config.toml
gain_aug_db = 10
tokenizer = "word"
hidden_act = "relu"
kernel_size = 3
beta1 = 0.9
final_lr_fraction = 0
Rows from block 4, named by matrix and row number. Each number is 128 + 32 x the weight over its row's rms, rounded and kept within 0 to 255. All counts start at 0. After the name is the row's rms in percent of the matrix's.
# weight_hh_l0: LSTM recurrent weights (gates i, f, g, o stacked) (model.rnn.0.rnn.weight_hh_l0, 1024x256), inputs 172-255
weight_hh_l0.446 160 [ 86 113  94 166 121 108 133 186  99 145  80 209 145 187 159 150 192 145 119 130  99 153 120 123 131 103  95 124 129 134 160 151 124 123 159 131 162 155 149 176 161 118 125 128 119 176  94 108  41  98 187 148  97 156  78 114 166 122 158 153 187 132 136 123 182 120 107 153 135 100 120 142 132 134  90 130 144 127 174  83 206 103 119 114]
weight_hh_l0.447 081 [ 92 111 137 146 127 138 152 151  68 109 147 163 184 167 153 184 150 162 131 140 190 152  30 121  80  73 134 132 135 149 133 153  96 136 106 144 143 113 114 107 153 127 139 155 121 155 114 101  94  86 129 154  92 191  98 123 120 148 175 167 148 210 110 112 169 145 175 132 106 115 106  86 117  78 106 136 121 122 156  60 107 124 162 125]
weight_hh_l0.448 167 [115 146 128 138 111 132 144 141 161  95 129 135  88 151 126 142 136  70 177 113 104 162 151 108 151 130  68 112 115 128 144 111 123 171 129 119 150 109 179 104 144 146 142 106 143 137 132 146 171  59 125 125 162  77  93 124 177 160  83 137 101 164  96 129  99 149 121  89 119 108 135 142 151 164 151 118 118 141 119  28 146 157 160  84]
weight_hh_l0.449 082 [108  97 151 182 130  76 141 135 158  72 139 162 106 118 150 165 198 178 147  88  69 133 154 125 218 153 117 131 129 117 118 116 129 171 121 152 137 132  89 163 129 151 105 110 155 118 119 126 175 150  56  83 143 165 115 173 183 161  61  84  92 195 103 184 102 105  96 144 139 112 129 171 128  45 118 170 137 155 138  99 128  65 113  90]
weight_hh_l0.450 142 [121  89  66 188 143  97 102 171 171 117 148 181 133 178 126 162 165  97 148  99 134 121 116 119 168  81 137  92 105 120 124 148 161  84 153 168 143 150 130 142 163 145 142 115 132 174  74 136 159 113 113 142  95 107  87 111 143 125 113 143  90 152 108  98 111 139 135 127 176  93 139 122  81 133  68 116 127 172 150  74 122 116 150 149]
weight_hh_l0.451 061 [165 145 123 130 143 151 126 138 101 179  98  53 142 141 164  97 156 150  94 132 199 151 121 118 113 148  85 118 130 119 115 109 132 133 134  85 137  93 103 115 121  89 109 139 131  98 121 154 157  79  93  90 151 139 106  81 124 141 130 144 147 147 104 164  49 127 111 125 113 120 108 131 127  66 132 136 172 110 119  64 255 138 104 135]
weight_hh_l0.452 158 [114 120 114 155  71 139 165 132 154 102  85 145 123 149 159  91 145 121 171 121 164 141 139 125 123 126  95 115 147  91 157 129 156 107 142 111 140 140 155 152 153 153 111 106 118 152 114 114 151 154 124 123 140  94  91 120 143 149 108 122 120 120  85 155 143 102  94 172 174 135 150 131 152 124 100 140 130 123 176   0 152 138 134  95]
weight_hh_l0.453 095 [ 93  77 149 161 152 132 164  87  88 154 148 141 115 117 130 157 184  98  88 105 129 128  87 128 178 106 128 147 118 152 114 108 128 150 170 165 127 101 117 119 157 111 143 116 173 123 107 137 124 115 148 137  60 176 161 107 106 209 136 154  98 177  66 119  83 101 162 127  90 132 172 155 141 161  96 116 134  97 103  53  95 154 118 204]
weight_hh_l0.454 101 [183  82 101 107 156 175 173 164 115 128 149 127 155 149 104 109 124 154 104 152 109 118  93 157 158 120 119 139 138 115 111  46 146 112 156 168 105  94  85 127 124 126 113 159 132 129 119 110  99  90 106 113 149 203 143 136 133  97 142 206 212 154 123 155  84  66 148 163  97 107 120 159 101 107 114 103 151 142 121 157 172  92  86 116]
weight_hh_l0.455 105 [101 128 122 130 119 125 136 153 117 151 103 172 139 160 112 153  91 121 113 136 155 143 139 145 130  96 126 142 135 130 126 110 130 130 139 163 134  95 166 142 155 122 148 173 133 146  89 155 102 126 103 137 130  92  76 168 148 119 151 134 167 165  89 126 162  72 107 122 117 115 139 103 128 139 104 113 113 128 150   0 115 145 143 130]
weight_hh_l0.456 077 [157  95 115 134 141 122 134 218 132 141 137 167 149 170 186 168 151 114 114 140 146 136 161 127 110  83 119 134 144 143 123 198 117 130 139 146 131  80  70 152 146 117 110 206 158 123 141 117  96  74 174 120 140 140  96 119 140 142 163 136 150 128 119 150 144 186 140 118 125 116  99 165 145 113 110 152  94 151 114  69 143 135 132 132]
weight_hh_l0.457 147 [135 106 141 190 153 113 136 138 146 120  96 143 167 160 147 155 100 110 133 127 129 110 133 130 205 106 130 133  94 125 108 124 159 100  89 161 154  61 176 183 137 160 152 135 137 163  94 136 153 129 121 131 151 148 152 117 204 120 141 158 145 166 106  35 125 112 129 151 124 116 127 127 127 130 157 123 128 175 172  16 136 129 113 152]
weight_hh_l0.458 037 [157 102 120 147 115 102 122 152  63 182 103 140 104 123 118 148 239 130 177 123 125 110 116 107 170 127 130 103 117 148 137 132 141 141 116  95 137 191 119 126 127 128 143 157 111 142 103 111  88  94 150 134 131 121  93  98 179  70  92 139 165 139 126  37 100 203 124 151 122 128 127 151 141 133 118 114 158 135 108  93  65 109 123  92]
weight_hh_l0.459 104 [136  85 123 165 139 119 193  86  29 114 158 130 145 139 153 169 161 164 128 139 121 131  92 126 142 158 143 104 133 125 130 127 117 128 125 153 135 108  98 114 127 101 126 124 130 118 123  83 135 124 173 154  93 112 107 124  78 137  31 147 164 111 137 118 108 130 125 131 132 142 156 197 143 178 135 154 225 156 159  87  80  89 122 137]
weight_hh_l0.460 068 [149 118 116 125 160 157 107 111 165 148 184 126 100 118 116  75 150 192  92 139 226 119 200 129 130 127 123 139 121 133 117  96 132 132 112 158 115 154 201 118 126 102 149 132 144 123 137 175 187 121 167 123 218 117  83 152 135 110  86 134 190 215 134  99 153 165 159 129 155 131 129 107 144 157 121 146  98 151 129 143 171 130 160 124]
weight_hh_l0.461 129 [154 149 174 150 136  99 111 153 102 133 146 125 127  98 159 141 174 115 151 113  74 115 131 147 188 164 144 121 139 160 121 154  90 132 132 152 150 152 165  95 132 122 113  78 158 162 133 113 166 112 145 132  93 107  74 108 207 100  98 143 127 157  65 108 115 204  90 123 175 153 119 116 174 148 127 127 101 158 141  25 102 130 143  78]
weight_hh_l0.462 160 [134 157 105 141 103 136 163 135 162 139 103 139 110 144 156 128 111  79 138 134 101 136 132 122 175 126 137 111 123 118 127 164 155 123 125 137 132 113 183 129 128 125 136 142 146 157  97 116 161 157 141 131 122 118  84 142 131 130 148 145 126 143  91 147 150  95  55 113 119 134 114 116 126 153 137 126 129 148 134   0 166 139 121 133]
weight_hh_l0.463 129 [162 111 152 107 124 122 142 109  99 120 131  68 106 126 134 117 142 130 121 110 125  66  38 118 132 133 123  97  96 164  68 112 100 138 103 119 110 145 114 102  68 106  94  73 152  94 129 115 176 131 117 164  98 137 137 104 119 133 140 154 100  94 151 133 112 136 151 137  90 161  66 123 157  88 158 141  98 138 107  71 103 151 161 147]
weight_hh_l0.464 064 [134 141 139 137 122 138 111 120 112  94 125 133 111 125 143 187 164 164 111 114 176 136  99 136 182 126 113 131 112  96 119 135 133 124 106  83 140 158 120 102 129 128 167  26 188 142 158 107 182 102  40 168  63  70  85 102 119 182 134  93 124 126 145  86 103 117 153 119 128 129 120 112 142 110 134 138 142 129 156  81 127 108  88 131]
weight_hh_l0.465 134 [156  91 149 154 151 143  95 193 175 137  92 168 151 113 142 143 183 108 149 146 149 122 151 101 143 132  83 127 123 136 153  93 106  86 125 182  96 101  88 197 158  81 173 153 124 156 145 185 120  95 178 103 183 112  74 123 147 145 120 137 125 112 123 141 165 121 138 113 124 152 132 131 168 137 110 124 107 113 179  42  92 159 221 147]
weight_hh_l0.466 122 [156 189 154 149  77 155 125 210 144 183 131 103  96 112 149 115 157  89 159 127 157  67 214 111 149 153 170  83 151 125 116 106 163  89  89 152  73 145 138 200 149  97  97 159 158 162 118 117 142 180  90 143 172 120  61 107 158 175 124 140 151 121 102 170 186 131 104 116 227 153 100 144 132 144 131 122 159 171 123  41 147 139 177 103]
weight_hh_l0.467 090 [145 134 150 136 133 139 153 123 113 137 131 145  97 130 143 149 115 148 107 124 167 136 113 125 167 129 129 110 126 179 122 149 130 154 116 110 132  99   9 136 149 105 124 142 152 147 118 148 110  89  62 104 130 139 129  46  93 132 155 111 137  64  98 152 134  59 140 153 151 133  93 199 119 204 145 119 133 128 118  22  87 128 120 115]
weight_hh_l0.468 088 [133  99 130 151 148 161 128 140  66  96 147 175 142 119 173 107 203 134 110 127  80 109 144 115 168 114 138 131 124 132 131 119 132 135 163 169 121 131 145 153 141  99 131 172 180 196 124  97  92 103 129 114 132 124  93 112 152 116  98 147 116 129 129 140  66  79 125 124 133 118 132 130 152  79 103 156 138 142 115   0 152 124  51 134]
weight_hh_l0.469 100 [155 102 125 121 109 135 112 120 139 124 120 173 146 142 160 142 112 135 101 126 158 129  42 114 140  65 137  66 118 142 121 124 137 138  69 122 120  93 120 138 129 132 121 168 176 118 109 143 174 169 103 103 123 140 117 109  79 173 137 144 118 209 109  84 157 107 200 161 139 130 101 134 130 125 112 137 134 161  92  49 138 158 102 161]
weight_hh_l0.470 129 [113 125 131 132 114 109 108 154 120 133  71 161 161 124 183 148 139  94 147  91 121  92 109 108 130 118 143 114  75 185 116 151 108 134  99 141 113 129 125 106 139 115 156 176 116 140  77 142 156 179  79  78 111 111 115 151 124  91 114 118 129 102 137  94 118  96 121 127 156 121 100 109 111 130 157 121 173 105 146  26 109 119 133 107]
weight_hh_l0.471 112 [111 150 161 167 126 117 157 196 130 116 146 130 171 142 158 129 161 150  92 150 175  99 107 177 160 147 120 136 138  66  95 164 128  91 121 108 129 171 130 145 103  99 111 145 139 105 169 133 118 131 105 115 137 139  92  87 151 158 155  96 216 125  63  70 104 121  99 107 175 146 124 156  94 139 153 120  92 149 117  41 152 111 150  64]
weight_hh_l0.472 138 [ 61 156 142 142  94  91 107 141  66 158 112  79 160 151 157 155 122 132 126  76 123 111 130 131 153 150 118 117 136 110 121 171 121 173 129 165 126 167 175  73 138  82 133 143 177 122 120  89 155  99 102 117 147  55 109  83 158 116 113  86 132 171  53 162  89 116  78 100 123 134 169 181 110 149 109 118  96 166 154  16  82 140  79 141]
weight_hh_l0.473 110 [158  73 128 138 139 117 151 142 133 131 164 142 158  94 127  87 148 196 133 121 171 126 126 147  96 136 155 131 104 109 119 125  78 106 124 101 106 106 108 131 109 180  59 148 111 169  97 157 131 136 116  39  92 145 121 111 116 121  87 122 115  21 151 129 130 130  92 140 141 153 158 143 110 143 125 100 131 185 104 131 149 119 118 118]
weight_hh_l0.474 115 [106 116 121 115 115 108 151 149 161 177 128 148  79 137 185  98 127  82 114 129 105 115 129 127 178 124 116 118 108 140 123 150 132 116 118 160 127 129 203 126 154 112 160 132 132 132 111 133 172 130  68 110 119 104  86 140 177 104  90 145 112 153 139 100 167 118 116 120 129 137 154 170 113 210 132 136 128 149 128  26 115 109 122 147]
weight_hh_l0.475 127 [219  76 173 161 159 125 102 178 174  53 126 162 134 112 188 114 195 136 114  93 156 155 170 126 150 131 123 118 126 112 116 104 161  79 142 133 116 113  85 143 102 126  98 131 159 144 136 119 162 124 138 103  96 163 119 115 148 159 121 118 146 157 101  90 154 132 168 160 109 111  80 149 140 127 143  92 108 140 129  40 132 148 123 137]
weight_hh_l0.476 109 [160 140 154 122  91  58  77 148 129 134 133 131 115 159 114 163 110 161 119 129 159 117 126 111 114 120 122 156 159 115 154 123 126 143  95 108 141 159 113 156 137 213 139  80 154 139 156 131 100 102 165 179 142 156 158  90 146 158 127 174 157 154  99  87 125  95 117 112  68  93 152 107 138  83 172 102  71  81 130 171 130 212 152  88]
weight_hh_l0.477 108 [127 146 118 162 124  90 113  66  54 150  97  49 131 105 109 173 168 158 132  74 150 124 128  92 122 177 188 142  94 154  99 155  93 167 105 114 142 185 123  61 102 123 138 187  51  50 122 109 174 146  96 114 136 149 131 136  85 137 126  55  98  71 154 102 119 165 104 192 167 138 139 152 120 162 109 163 148 138 108 166  76 118 131 114]
weight_hh_l0.478 144 [130 155 115 146  86 123 131 147 129 205  71 163 186 142 181 218 171 141 120 144 140 148 142 121 152 106 102 139 137 183 115 148 120  98 180 164 117  97 117 137 131 159 145 127 161 148 128 115 135 104 131 159 117 144  76 106 130 103 160 146 142 168  95 102 151 171 126  91 159 135 129 110  97 160 107 161 104 116 136  27 176 154  45 155]
weight_hh_l0.479 104 [168 141 103 109  91 119 144 111 137 150 131 106  70 164 116 207 168 170 117 164 172 157 110 104 108 133 127 137 104 155 100 152 126 123 132 109 134  64 102 110 114  92 111 145 121  48 138 132 153 114  95  91 143 164 168 122 122  98 146  90 141 134  54 145 160 168 172 143 115  96 140 187  66 186 139 127  90 154 123 194 147  76 157 128]
weight_hh_l0.480 121 [ 49 148 155 138 148 124 180  90  83  92 138 107 108 104 128 123 187 127 120 112 124 144 152 127 134 162 132 124 173 163 107 144  73 157 151  94 138 123 184 175 160 115 107 133 178 127 140  94 116 150 107  93 102 129 156 119 109 175 130  83  78  75 108 174 124 161 143 133 109 160 158 159 120  95 116  97 123 101 126 149 100 106  86 130]
weight_hh_l0.481 095 [134  96 155 130 141  89 109 169 153 103 145 105  51 126 107  94 163 135  96 108 112  85 169 159 159 153 130 121 152 108 112 135 131 111 157 142  53 129  70 144 112  83 102  89 206 132 133 103 137 112 131 126 141 139  91 114 119 116 122 167 162 154 143 128 115  61 110  92 125 125 132 113  90 114 136 106 111 152 151  68 106 155 105 147]
weight_hh_l0.482 122 [122 109 128 131 114 112 146 172 137 151  73 176 159 154  53 106 102 119 116 173 114 104  61 143 121 122  97 120 141 126 140 180  93 107 138 150 172 138 125 211 143 204 166 104  76 104 163 119  87 164 118 143 105 183 152 119 119 136 146 132 105 105 137 132 160 147 204 170 112 109 168 122 123  47 120 100  53  78 149 227 134 115  92  90]
weight_hh_l0.483 131 [108 136 147 166  92  68 185 127  93  55 128 150 129 159 155 164 161 167 105 118 185 156  95 119  98 147 160 112 139 129 109 159 114  84  80 133 189 133  97 129 103 166 130  89 146 121 141 114 128 150 131 177  92 130  83 113 110 175 138  14 113 126  99 109 144 138 157 148 198 138 106 113 128 155 135 116 140 147 191 120 123 103 125 109]
weight_hh_l0.484 108 [173 141 134 145 108  89 103 134 117 148 119 162 130 150 134 116 171 112  90 131 192 120 127  87 127 113 131 132 146 155 106 189 147 108 151 146 154 120 170 194 151 172 134 127 173 133 140 111 140 149 111 139  81 120 115 139 141 140 151 125  87 145 145 127 130 155 110 186 141 119  91 134 133  99 128 106 105  74 151 103 118 149 160 122]