Rows from block 4, named by matrix and row number. Each number is 500 + 40 x the weight over its row's rms, rounded and kept within 0 to 999. All counts start at 0. Numbers have three digits each. After the name is the row's rms in percent of the matrix's.
# weight_ih_l0: LSTM input weights (gates i, f, g, o stacked) (model.rnn.0.rnn.weight_ih_l0, 1024x288), inputs 0-95
weight_ih_l0.627 052:471505467510499475502521516512518495553521362519492439480502486490452463511461451453517535515528434486542471549484430521535488585547478493515511493576487536492543495447441477523486468480497486436518511527527469529537536542518518439458456546537510478480508456552421498521470539495538526489
weight_ih_l0.628 116:497539475468489506553503495532504474514552478492504491486504504512505503475457503513507516518531493416507450493512495459494509446389521515496472487499509453504513539465498499510525496472458470510459542486474533630549482525523514517510535488511474506545490506462470516532459488484498445523
weight_ih_l0.629 064:555513529536494523561390536526520539476494510516457474529491509469515525502501509522523495507457536545539516596506571555534464439456508518539503579494463447540478451560494434555485540442448566497476440546589533522498467524560506540480500398567471526540541526531437479520527513485647538526
weight_ih_l0.630 088:489513410480536521537631553481483468487455537507509500489496489487480443517543498514509522479506476480502492495527489365499526481492478511513495512467498450509487500529505525511466508604532477476468483500496486508503513410506489489493449529510510606578473551529541488488478475507452497471
weight_ih_l0.631 107:497445528476451491441498477492494508467495548502451523518467460494505510473555524413531489496453521581483633514493484516523434466483533470486502457480469543517493501498513552500491518491529483547558526521513487580508450545506511459502506475463558484526494532470461507477461487421539449469
weight_ih_l0.632 101:466470479468427492490488493468514499485464495502499568482496471485506495526534501500487504540495522505500528527503492476497469501566522464492466489407522538486487498567504450492504498506475518523540555493526430588524521636501435463482548525462485488455507512463473532487504510523522489454
weight_ih_l0.633 091:476508552496493519562452450528499492569482464464513507479509502528483489423430535468467514502522486518517567487500483481500519479566644526502564548500530463464500527525542388506531506448495475444527495512504635490486536479516441654489484511500496499489476520458459469571501412514413522480
weight_ih_l0.634 055:571529429592543529523511469459511596477483563475473572513497538498536490507489492516475469545459528430495505502535474492453504530436474552497587431490445449502449478615557475499475496534489488496512456435516516495461514454514541549484451454468451520534551528524544443531498551541504459508
weight_ih_l0.635 055:437526555521518493483562470537540387551505406534530423465460458510518513481444488462474497479521454500493514581471523375533488526520493386509529505521528520495503539454479420509548525460465515496490536525534477493499523536501506499501575476537534492481523474512448471562490483462556531473
weight_ih_l0.636 103:432553511431509517481382532472512477485446565470451516489486492530509576483499550468438507486491542554502567547479490459521488486563515476513548518513495581443445533538548460488473550448516469432508460514500511470459482565478562505485515446572520571455497510445494507512537501510508448409
weight_ih_l0.637 111:561530591550437448525310599490518548454483526465466465515508492534475591495520521510500515522501513523482578470467505503507492503499517515524566471438491596500491436515557485489476489481520489404459485535450507494488492510479435490524650495591497595532472510483506492536484496477499533479
weight_ih_l0.638 033:462493479597562505450561551542516530483495431471531403538474471477511463550482523509499522505509425514462464549448447556522523505556462487512554538602512557450534529487439437537526454477454552447468484544530495534557509463548489488455520495466521573492502432574448541494549515512522513514
weight_ih_l0.639 067:473566500490468520426457527540452394487521529547445547479573524501543484443503482505512521438504493499452482546499448445534533499497411462487515461508518475562480574512479490515459503484446441543495459469454503548488486503465589518584585478484504500423438404486504458576487495511508496496
weight_ih_l0.640 074:478474469589517478478539475542529510579507467487501506465456508482489545522468478475493484523459533539550479532505513536521512660517451513508480476469493540519508487504413538505480512502492536501481529475518321455474534517562433412515571538460457504510529482582494427539489501508572522529
weight_ih_l0.641 075:450439544453538521452612452529478381452512480519540600535459512514484399529477525537492507501539485509433458494512490461527511521446482345520497500322496551537503492528485493477518482565439522544489493482464548505511491414561479527533544491466517458521469505518524499481529542445529481523
weight_ih_l0.642 031:476481473554487456534456519435497526515513411449447520458520470540511545467457485556501465547464510451490482464559520533526515358389457508518531437457516532527486514491602505495511508560465481529507525467489546521485439452535551495531578521507539474517461538454564431499500555550498513510
weight_ih_l0.643 049:443518504553529501508409445552524506542468449525504543489511516481524522500496524512485496505480530535513526537492479543530517653506534487504518498473521431476470503516457440515516502483488497425497518534536508455507528508510399524491553431476463503477540461514544490550535469537555553499
weight_ih_l0.644 081:488554528561558561517545559500482439552500464609518505497458545489511521513542453489486504373498350459579442480527497476485468557470483478517520488585507519566507525540516456569473497520518472533514475503501477474515465549432531464532537464510577527523475482536432488502534551473456513530
weight_ih_l0.645 055:432455563531484445493471507537579511522474501473476436485466514483503560597530523507468484568481672504532526559488534540520483486529547387511526449570492555493502497487507464527493487470359471437478501491452484456454536541536491557466532488514476490496514435498533510458485519461544527556
weight_ih_l0.646 125:493509507510522515454439517506494495379485564518515510486539488514494483486468496541522508509502498694509456487514519479516564583578434481515459453532508436474495477525483464517488495523481479491471490507528544523479514516413495511490521480512512580444473482511557480467490516530487503497
weight_ih_l0.647 081:459496557506484504421481531461522444526488460526522459531466487492482508546493533595477507509493423499518482497460491514510508561478535390510466533435489507506540459484560444500496471563408496495554507512515492538503541599480468517459547528529582554517481486525425536442548500497478542531
weight_ih_l0.648 093:502520481471491513507479548519512513585525478501495511531492511475536514544498474501516497455496447505470448485530461448479565530524492409531475503534529482532505463557381487460496508500503525535454551530474355495508513514558451375476491475500460485496503490537467540537533505498532482498
weight_ih_l0.649 044:514509491501554475549534468503484488528525545450511408517482509500463426492509537473513525402506466496502501498489497503488506471618466531447522557562491442498461509379443607467485505520537464499471504515481493520539479502463464515464374468489541466507444513514464544537475433527438525472
weight_ih_l0.650 071:470541414401414508405530492525524474494485411538523605492474523466500445502496514528483550526487450498528503543537513615526529478502508412521477527539506468474529590560459493515475471492505537562492515525531499435509483436558564505499369521520499493443541423563515476480465519549444471439
weight_ih_l0.651 067:477512488450612515479473533520474486479507479516510472465500476527452510508464472545493502487460517539476490594493512561521501523581455469490519510560463652478507495421482417469523483531445548464514470553505462512508466494531539488474604542523510510495464456495420503480533567505637484528
weight_ih_l0.652 060:499460473545509500516487525506489507518506503512493356511519516518472512573471562559582517498521469562444466544462397476477536641497563499464462491497514452500432508478486558476525442480523511431480536509457496542548536501524454482441535425505466481483466506518493562592513501520552511494
weight_ih_l0.653 180:533480464502606496544503489545391506485568540465466556575538470522502478608542516512562447437448480514414481467498482466428490487482453543459510449640503517531435545524482468484466503502540515518446464507457491469557456555506548503535489438471445509514495523480509575514552545530472487515
weight_ih_l0.654 096:518505500465509510421569522507473520431531551495517507475519481518512500514455486554514484494485507548492475476487514476494471555481422501499556527532464450515488529558559471517491487511488562481533481526543474434490459463538520479500350533533486564662482479447582445525462573476522538470
weight_ih_l0.655 103:497516443386498492397496573503502614546487468510497491439488452513491518519470496602500466502459436524510526537488464514516484490519501537512510409539498658477491456589503515489476511508508521481501495500486485469454443547529519519487502432497472562461503510517516457525512518521455532402
weight_ih_l0.656 095:502510573555508482518506448538521498455515463460510420463501520524503552466459537517491492553489507568532490510474496523521536495491590540495539478474542454521492532418504590527554501486501432472458546520516526440495501459472508512486596434499501464468470554480567505522510489514530483470
weight_ih_l0.657 063:507508534452598498463548541479476524481486510495523433490500491497463465553502542481470474515466519504499542504482517587475507467530441475520638459477479586510517462463508472521495499525436556449516465489481463509492494465526496427478608532491472536562465438562496529429519501475443541569
weight_ih_l0.658 058:570475484517480515551553525515456579508557522476502534499490580499486542536477518475498511509512533512484430425523476452486559573488443538488475511595508465547538420509500512499509500518493540502483522487491544400507489481465480529468537492429480529526472519566495520494538492520451591534
weight_ih_l0.659 097:524498426476562498479477527482480554537502517430488501522482460490498467551576460499523479486465479498488494527488481494452472510547417476476528452625458500523485512526523492449506479486430518551548505493469448547492530585482556383524493504484416511491513466515462486494477588530509452528
weight_ih_l0.660 088:467522532441488492498560539468580496443456504544525476488484506474498589453525490486438523519493554503557528494534522451559469497444543499533486455393449475506545477502501491525477543548454485511526470489486425513455474508493542455480513532513613493483519498413555428468476469496523497475
weight_ih_l0.661 087:488498556484469479484524505477442513446507444498489463487522491493499459519488476522513523452530431452467460579508463533477503457507453467453533568490528490503487504467529548477571473492483518485502526527493526570520507454466497525480624502482552500528468490562480514443439546488460494487
weight_ih_l0.662 102:487541466437473503451519574542501531558501508461520532505494471516476526534448482536495488487481508512502503543489513499514512570511501489498532539418475551447487481500503457499492482590500553490514443525575512465470484510524491500508403525525526642453477488472509492496523522473526556403
weight_ih_l0.663 059:453461480371516500424453465495504500513507524509518402479466552529512492530426501525444523508511657499458523503493489514515537563453560461460452560565520463514512483518493428489518506501465544460541495509523540488522535573562450519452401465496523505511499544511555503515611510460522515477
weight_ih_l0.664 066:497457547403501486480368516478500498531492533470500451481501525514497464528524520453505500516486571514482524485430516521525514520575521481506624510576492466456483457548510526470537500397489506388526495511483477511477565556497475468430471481518489558411476455500491510484510505472516518517
weight_ih_l0.665 076:524505485562459503529530478541479536550565540506481610519515515527527481518450449481493492465471433539499492555531491498476492485491459572533432486489462426528520499507479470469476495588521416546513473495518537527496467507528562578516521527474532513522517527501455476518424478501523494490
weight_ih_l0.666 062:526475530459524507523395501549519500610500526530493496498447484465504463507509558508433498528496528446509490466500485573522513448419604457510551454527490403470504446491498428532533525455498518545506522492534477451480529449492509611513535465506483470524530538529523511444509488456496509507
weight_ih_l0.667 080:474480558519473505501507449526512478540483494503500490489516510499536529514529498500484524482509533516467507529513492480501492502434542515485538473419532501529479557410498480480521528499495472508513528458473489564494537584493504498531610478459483404450480500425451556520492479454492502501
weight_ih_l0.668 116:493559514521522491511541511517469494503518479484498485585494509480442423525546481516592494481498460547493355512521481515488544515407467513488506487520498425509502511487321495491491439478526527500468520515511486468496501512496446505522532502509525497531489463542525523503513422494516508529
weight_ih_l0.669 062:529544483623564491483502504473527513484519447494491631531507479518494439484471489536528516500523473511497430520467519461483525595425497557494390493549455435501470524494438503495492509515529480545459521486522579463505506593520587570570471479544513506531490534533545471507560535573539467497
weight_ih_l0.670 098:513528534405511532424488455523510484471516526498520506495496494496513594490520480424510506464509496563487541395492504498514473537413474450503550495397474580493506515471485473526481494544508498500518511535474499507526481488481482498530618507548568463442463513532392516515562492438488463527
weight_ih_l0.671 076:505510507511391494482562484527516454513517492474504456507507479479474486511505541552516480505533493591464520493490526450496539443507623553483486605520537477472488529509501520487483473500509504485460493503517552360476456463523486537464471496526541460545508487437532516509509482482557570485
weight_ih_l0.672 085:481520500518462464455529501474528541441477480550521558499512533472551554478538470446456502519470524460543542488528501567523447443436479568525477419514432516474539525577540478517477518537511477523494441522492448489506442598478528447495549510522579507512542480486507429496491532538527472541
weight_ih_l0.673 088:535510479528478525473557552453465484459468492498512500514498454473498490489629456450514500457482467474489470462525488528472421532495461511506481523518494453541500534549512515491496508497539510554521431505464480485483504518456568516508499567521565516502507499482507448470459524488485527543
weight_ih_l0.674 075:481480464485478547455480556497500498545503525501523417507488473499521498566499517545505500530433495503544512494502517541523514509434462505498472464513493447465517455483555499532525495453504485478534508458539507445490476470569460448502432501472465654602542468560567522527480498474471500508
weight_ih_l0.675 100:477543438498492513529501495524494517456512479477488553479490482518483446492507474604464483495453470515469475541486502507476513528509466510498449475499467464463466561445509438487506483567485531517514468527538493504501509574562505504555480510505515537622480471491615399499480485520569560506
weight_ih_l0.676 070:487438500453573434509534469530439366513536504504513541496478473477490410501456463501537517419531460504477432538477454344497509547405481420457552549528522403562485482451505464476535464587466502562526484522476513462508536551486471485494490514490573494510463528440468517477521483464531502468
weight_ih_l0.677 072:541537462575456564527512455477469532484475464462504607504530525509518501474610498473484518459488475455456512410540457492461482517478359510479587438412479477523480474519583511472438488526489461531434492528461532643506501402473542545531615521525500488475487478530489474460450537531493449482
weight_ih_l0.678 205:534482439518566484530487469529432517514562532473423545557528454544505465627547541493535396445435488500435495469518505486388484507524473540464471465605508520509452560523511463484465496487554493531492449502469516488552444561534531516535451439483468464481509536459483568504538527527488509522
weight_ih_l0.679 065:445478573405535452450462513537506384488506503510517349476497491480466451547293501477523492507494523514534503542452506537528473467484515475501389525521533512483509489469506473524578480474450551470517539559534429515494514493546442441444495502512501531532496529481477515524543507445539519502
weight_ih_l0.680 061:488498502425502484399423551497530588524508476544478529456490496511585599532448486536477467531475466517530525533543554529539512477450476409546540408450469501475488504563486485543491553464431486504449527513531524498528488473516489488519595437533497510470542478498508483554545542476550473545
weight_ih_l0.681 061:447506549444514450466446445514514526462512554491515532524501491470527524541504483497515520453506528501440443529496470494522513517549511404486533505526501500484487507516484529461558482498490531537499507479498501514503501549472513504468506471468509439479488495455498522443521519461525525496
weight_ih_l0.682 084:510514500576527522572604505491486449471484450519524492525496485506473527506518480489542493474476490547514531546501524480475423577467464510491555457528490496486484536545465517479496519512546477500449505496496495453491520586486503504504501545532488514466491512451486524466543515514652483512
weight_ih_l0.683 076:528497571489593552517664485425509483458479455500558470502460462490449423506521509518484523523504496481492537439470565442496499494500527482495531488478487562467518523456549522485552450470479475510475506515508485481506487460470465456555490523467461516586503480471528512500484479481476480611
weight_ih_l0.684 070:560561575480452501545476479537490486481527487514476536489482370502445499497482537447514479518513409569468530559466511489507531431472556458488545572492543609470445482475485537503523491513498524462508506523510546505526490523531483549487513545510533503510447454504503524523517491449512565522
weight_ih_l0.685 092:454449510454492459500430534497515520539511483470489513494525508503507521483449512535526472537500492520499532464487496520531555505488502492514475384437522486445495471501522502493487517491487462455492586523486478502528495479480469462445452391478457504518510538514587512515524503494433426494
weight_ih_l0.686 069:451537464512467484526486534530508486525556429501474576525501495479514518511444465465554494483484451468554415554507485504503509509408454555515453567531531403451479519595502460495464510472553492490431563544534485454542474496495484484506478467598495562440515524557508547598447527520506527486
weight_ih_l0.687 055:553508524618505511492532506456508567477462562494481445533483564483509551522454500440505484492484486501501486429491507529487502448477500533484475560530455512555509494480482471497497542470520534506501443491483581467477478429560461577551499506480527469566518535493467494458543470510568504564
weight_ih_l0.688 051:461510456398494512476552450542509443515534570513499478514514453534462505508499508394494533522545503531467492522428505416495532467557512497486443599467551451484502542456482517476488499486558523536496528507515447481491504549475549465517457497489468445460468543540422553445467550445464538441
weight_ih_l0.689 097:492506459471448497465561552474497506484494483513505515468528499478500478494505495594540519460560483422488422459516509505487481425574495471465468543463543420503500542518506525493542528494496496507561503526481507567516509459483464534484570529521529476513535493536449513452454480482452472517
weight_ih_l0.690 070:490508433490529466513513587533497457511482508480460487491499480477485457548509522644502487532481528504500435416471461501473515499517536495489438495544485396485467469538565589450472468540484475499506514479454511512514498478453474474502469464478482599495460506520600494482541524509432501488
weight_ih_l0.691 069:490493491499422518508533438563523493573532446520495513470521480512458428449479515526530504515507520599504500501468499437496556565488579534477505557473556422476486521463450609496522489434483484472494540515495505533532490516494454537485454478509509485617493477483501524542492489522527514492
weight_ih_l0.692 093:485523429472511509579599436516475453471529502494540509551502439473494429476496469436506500464510411506514505532505470488453508448518425523484399498552497557526537431467450496507514502531522505526519517516499416547504510478553463454531460536522499492577520451545449519459501466442529566470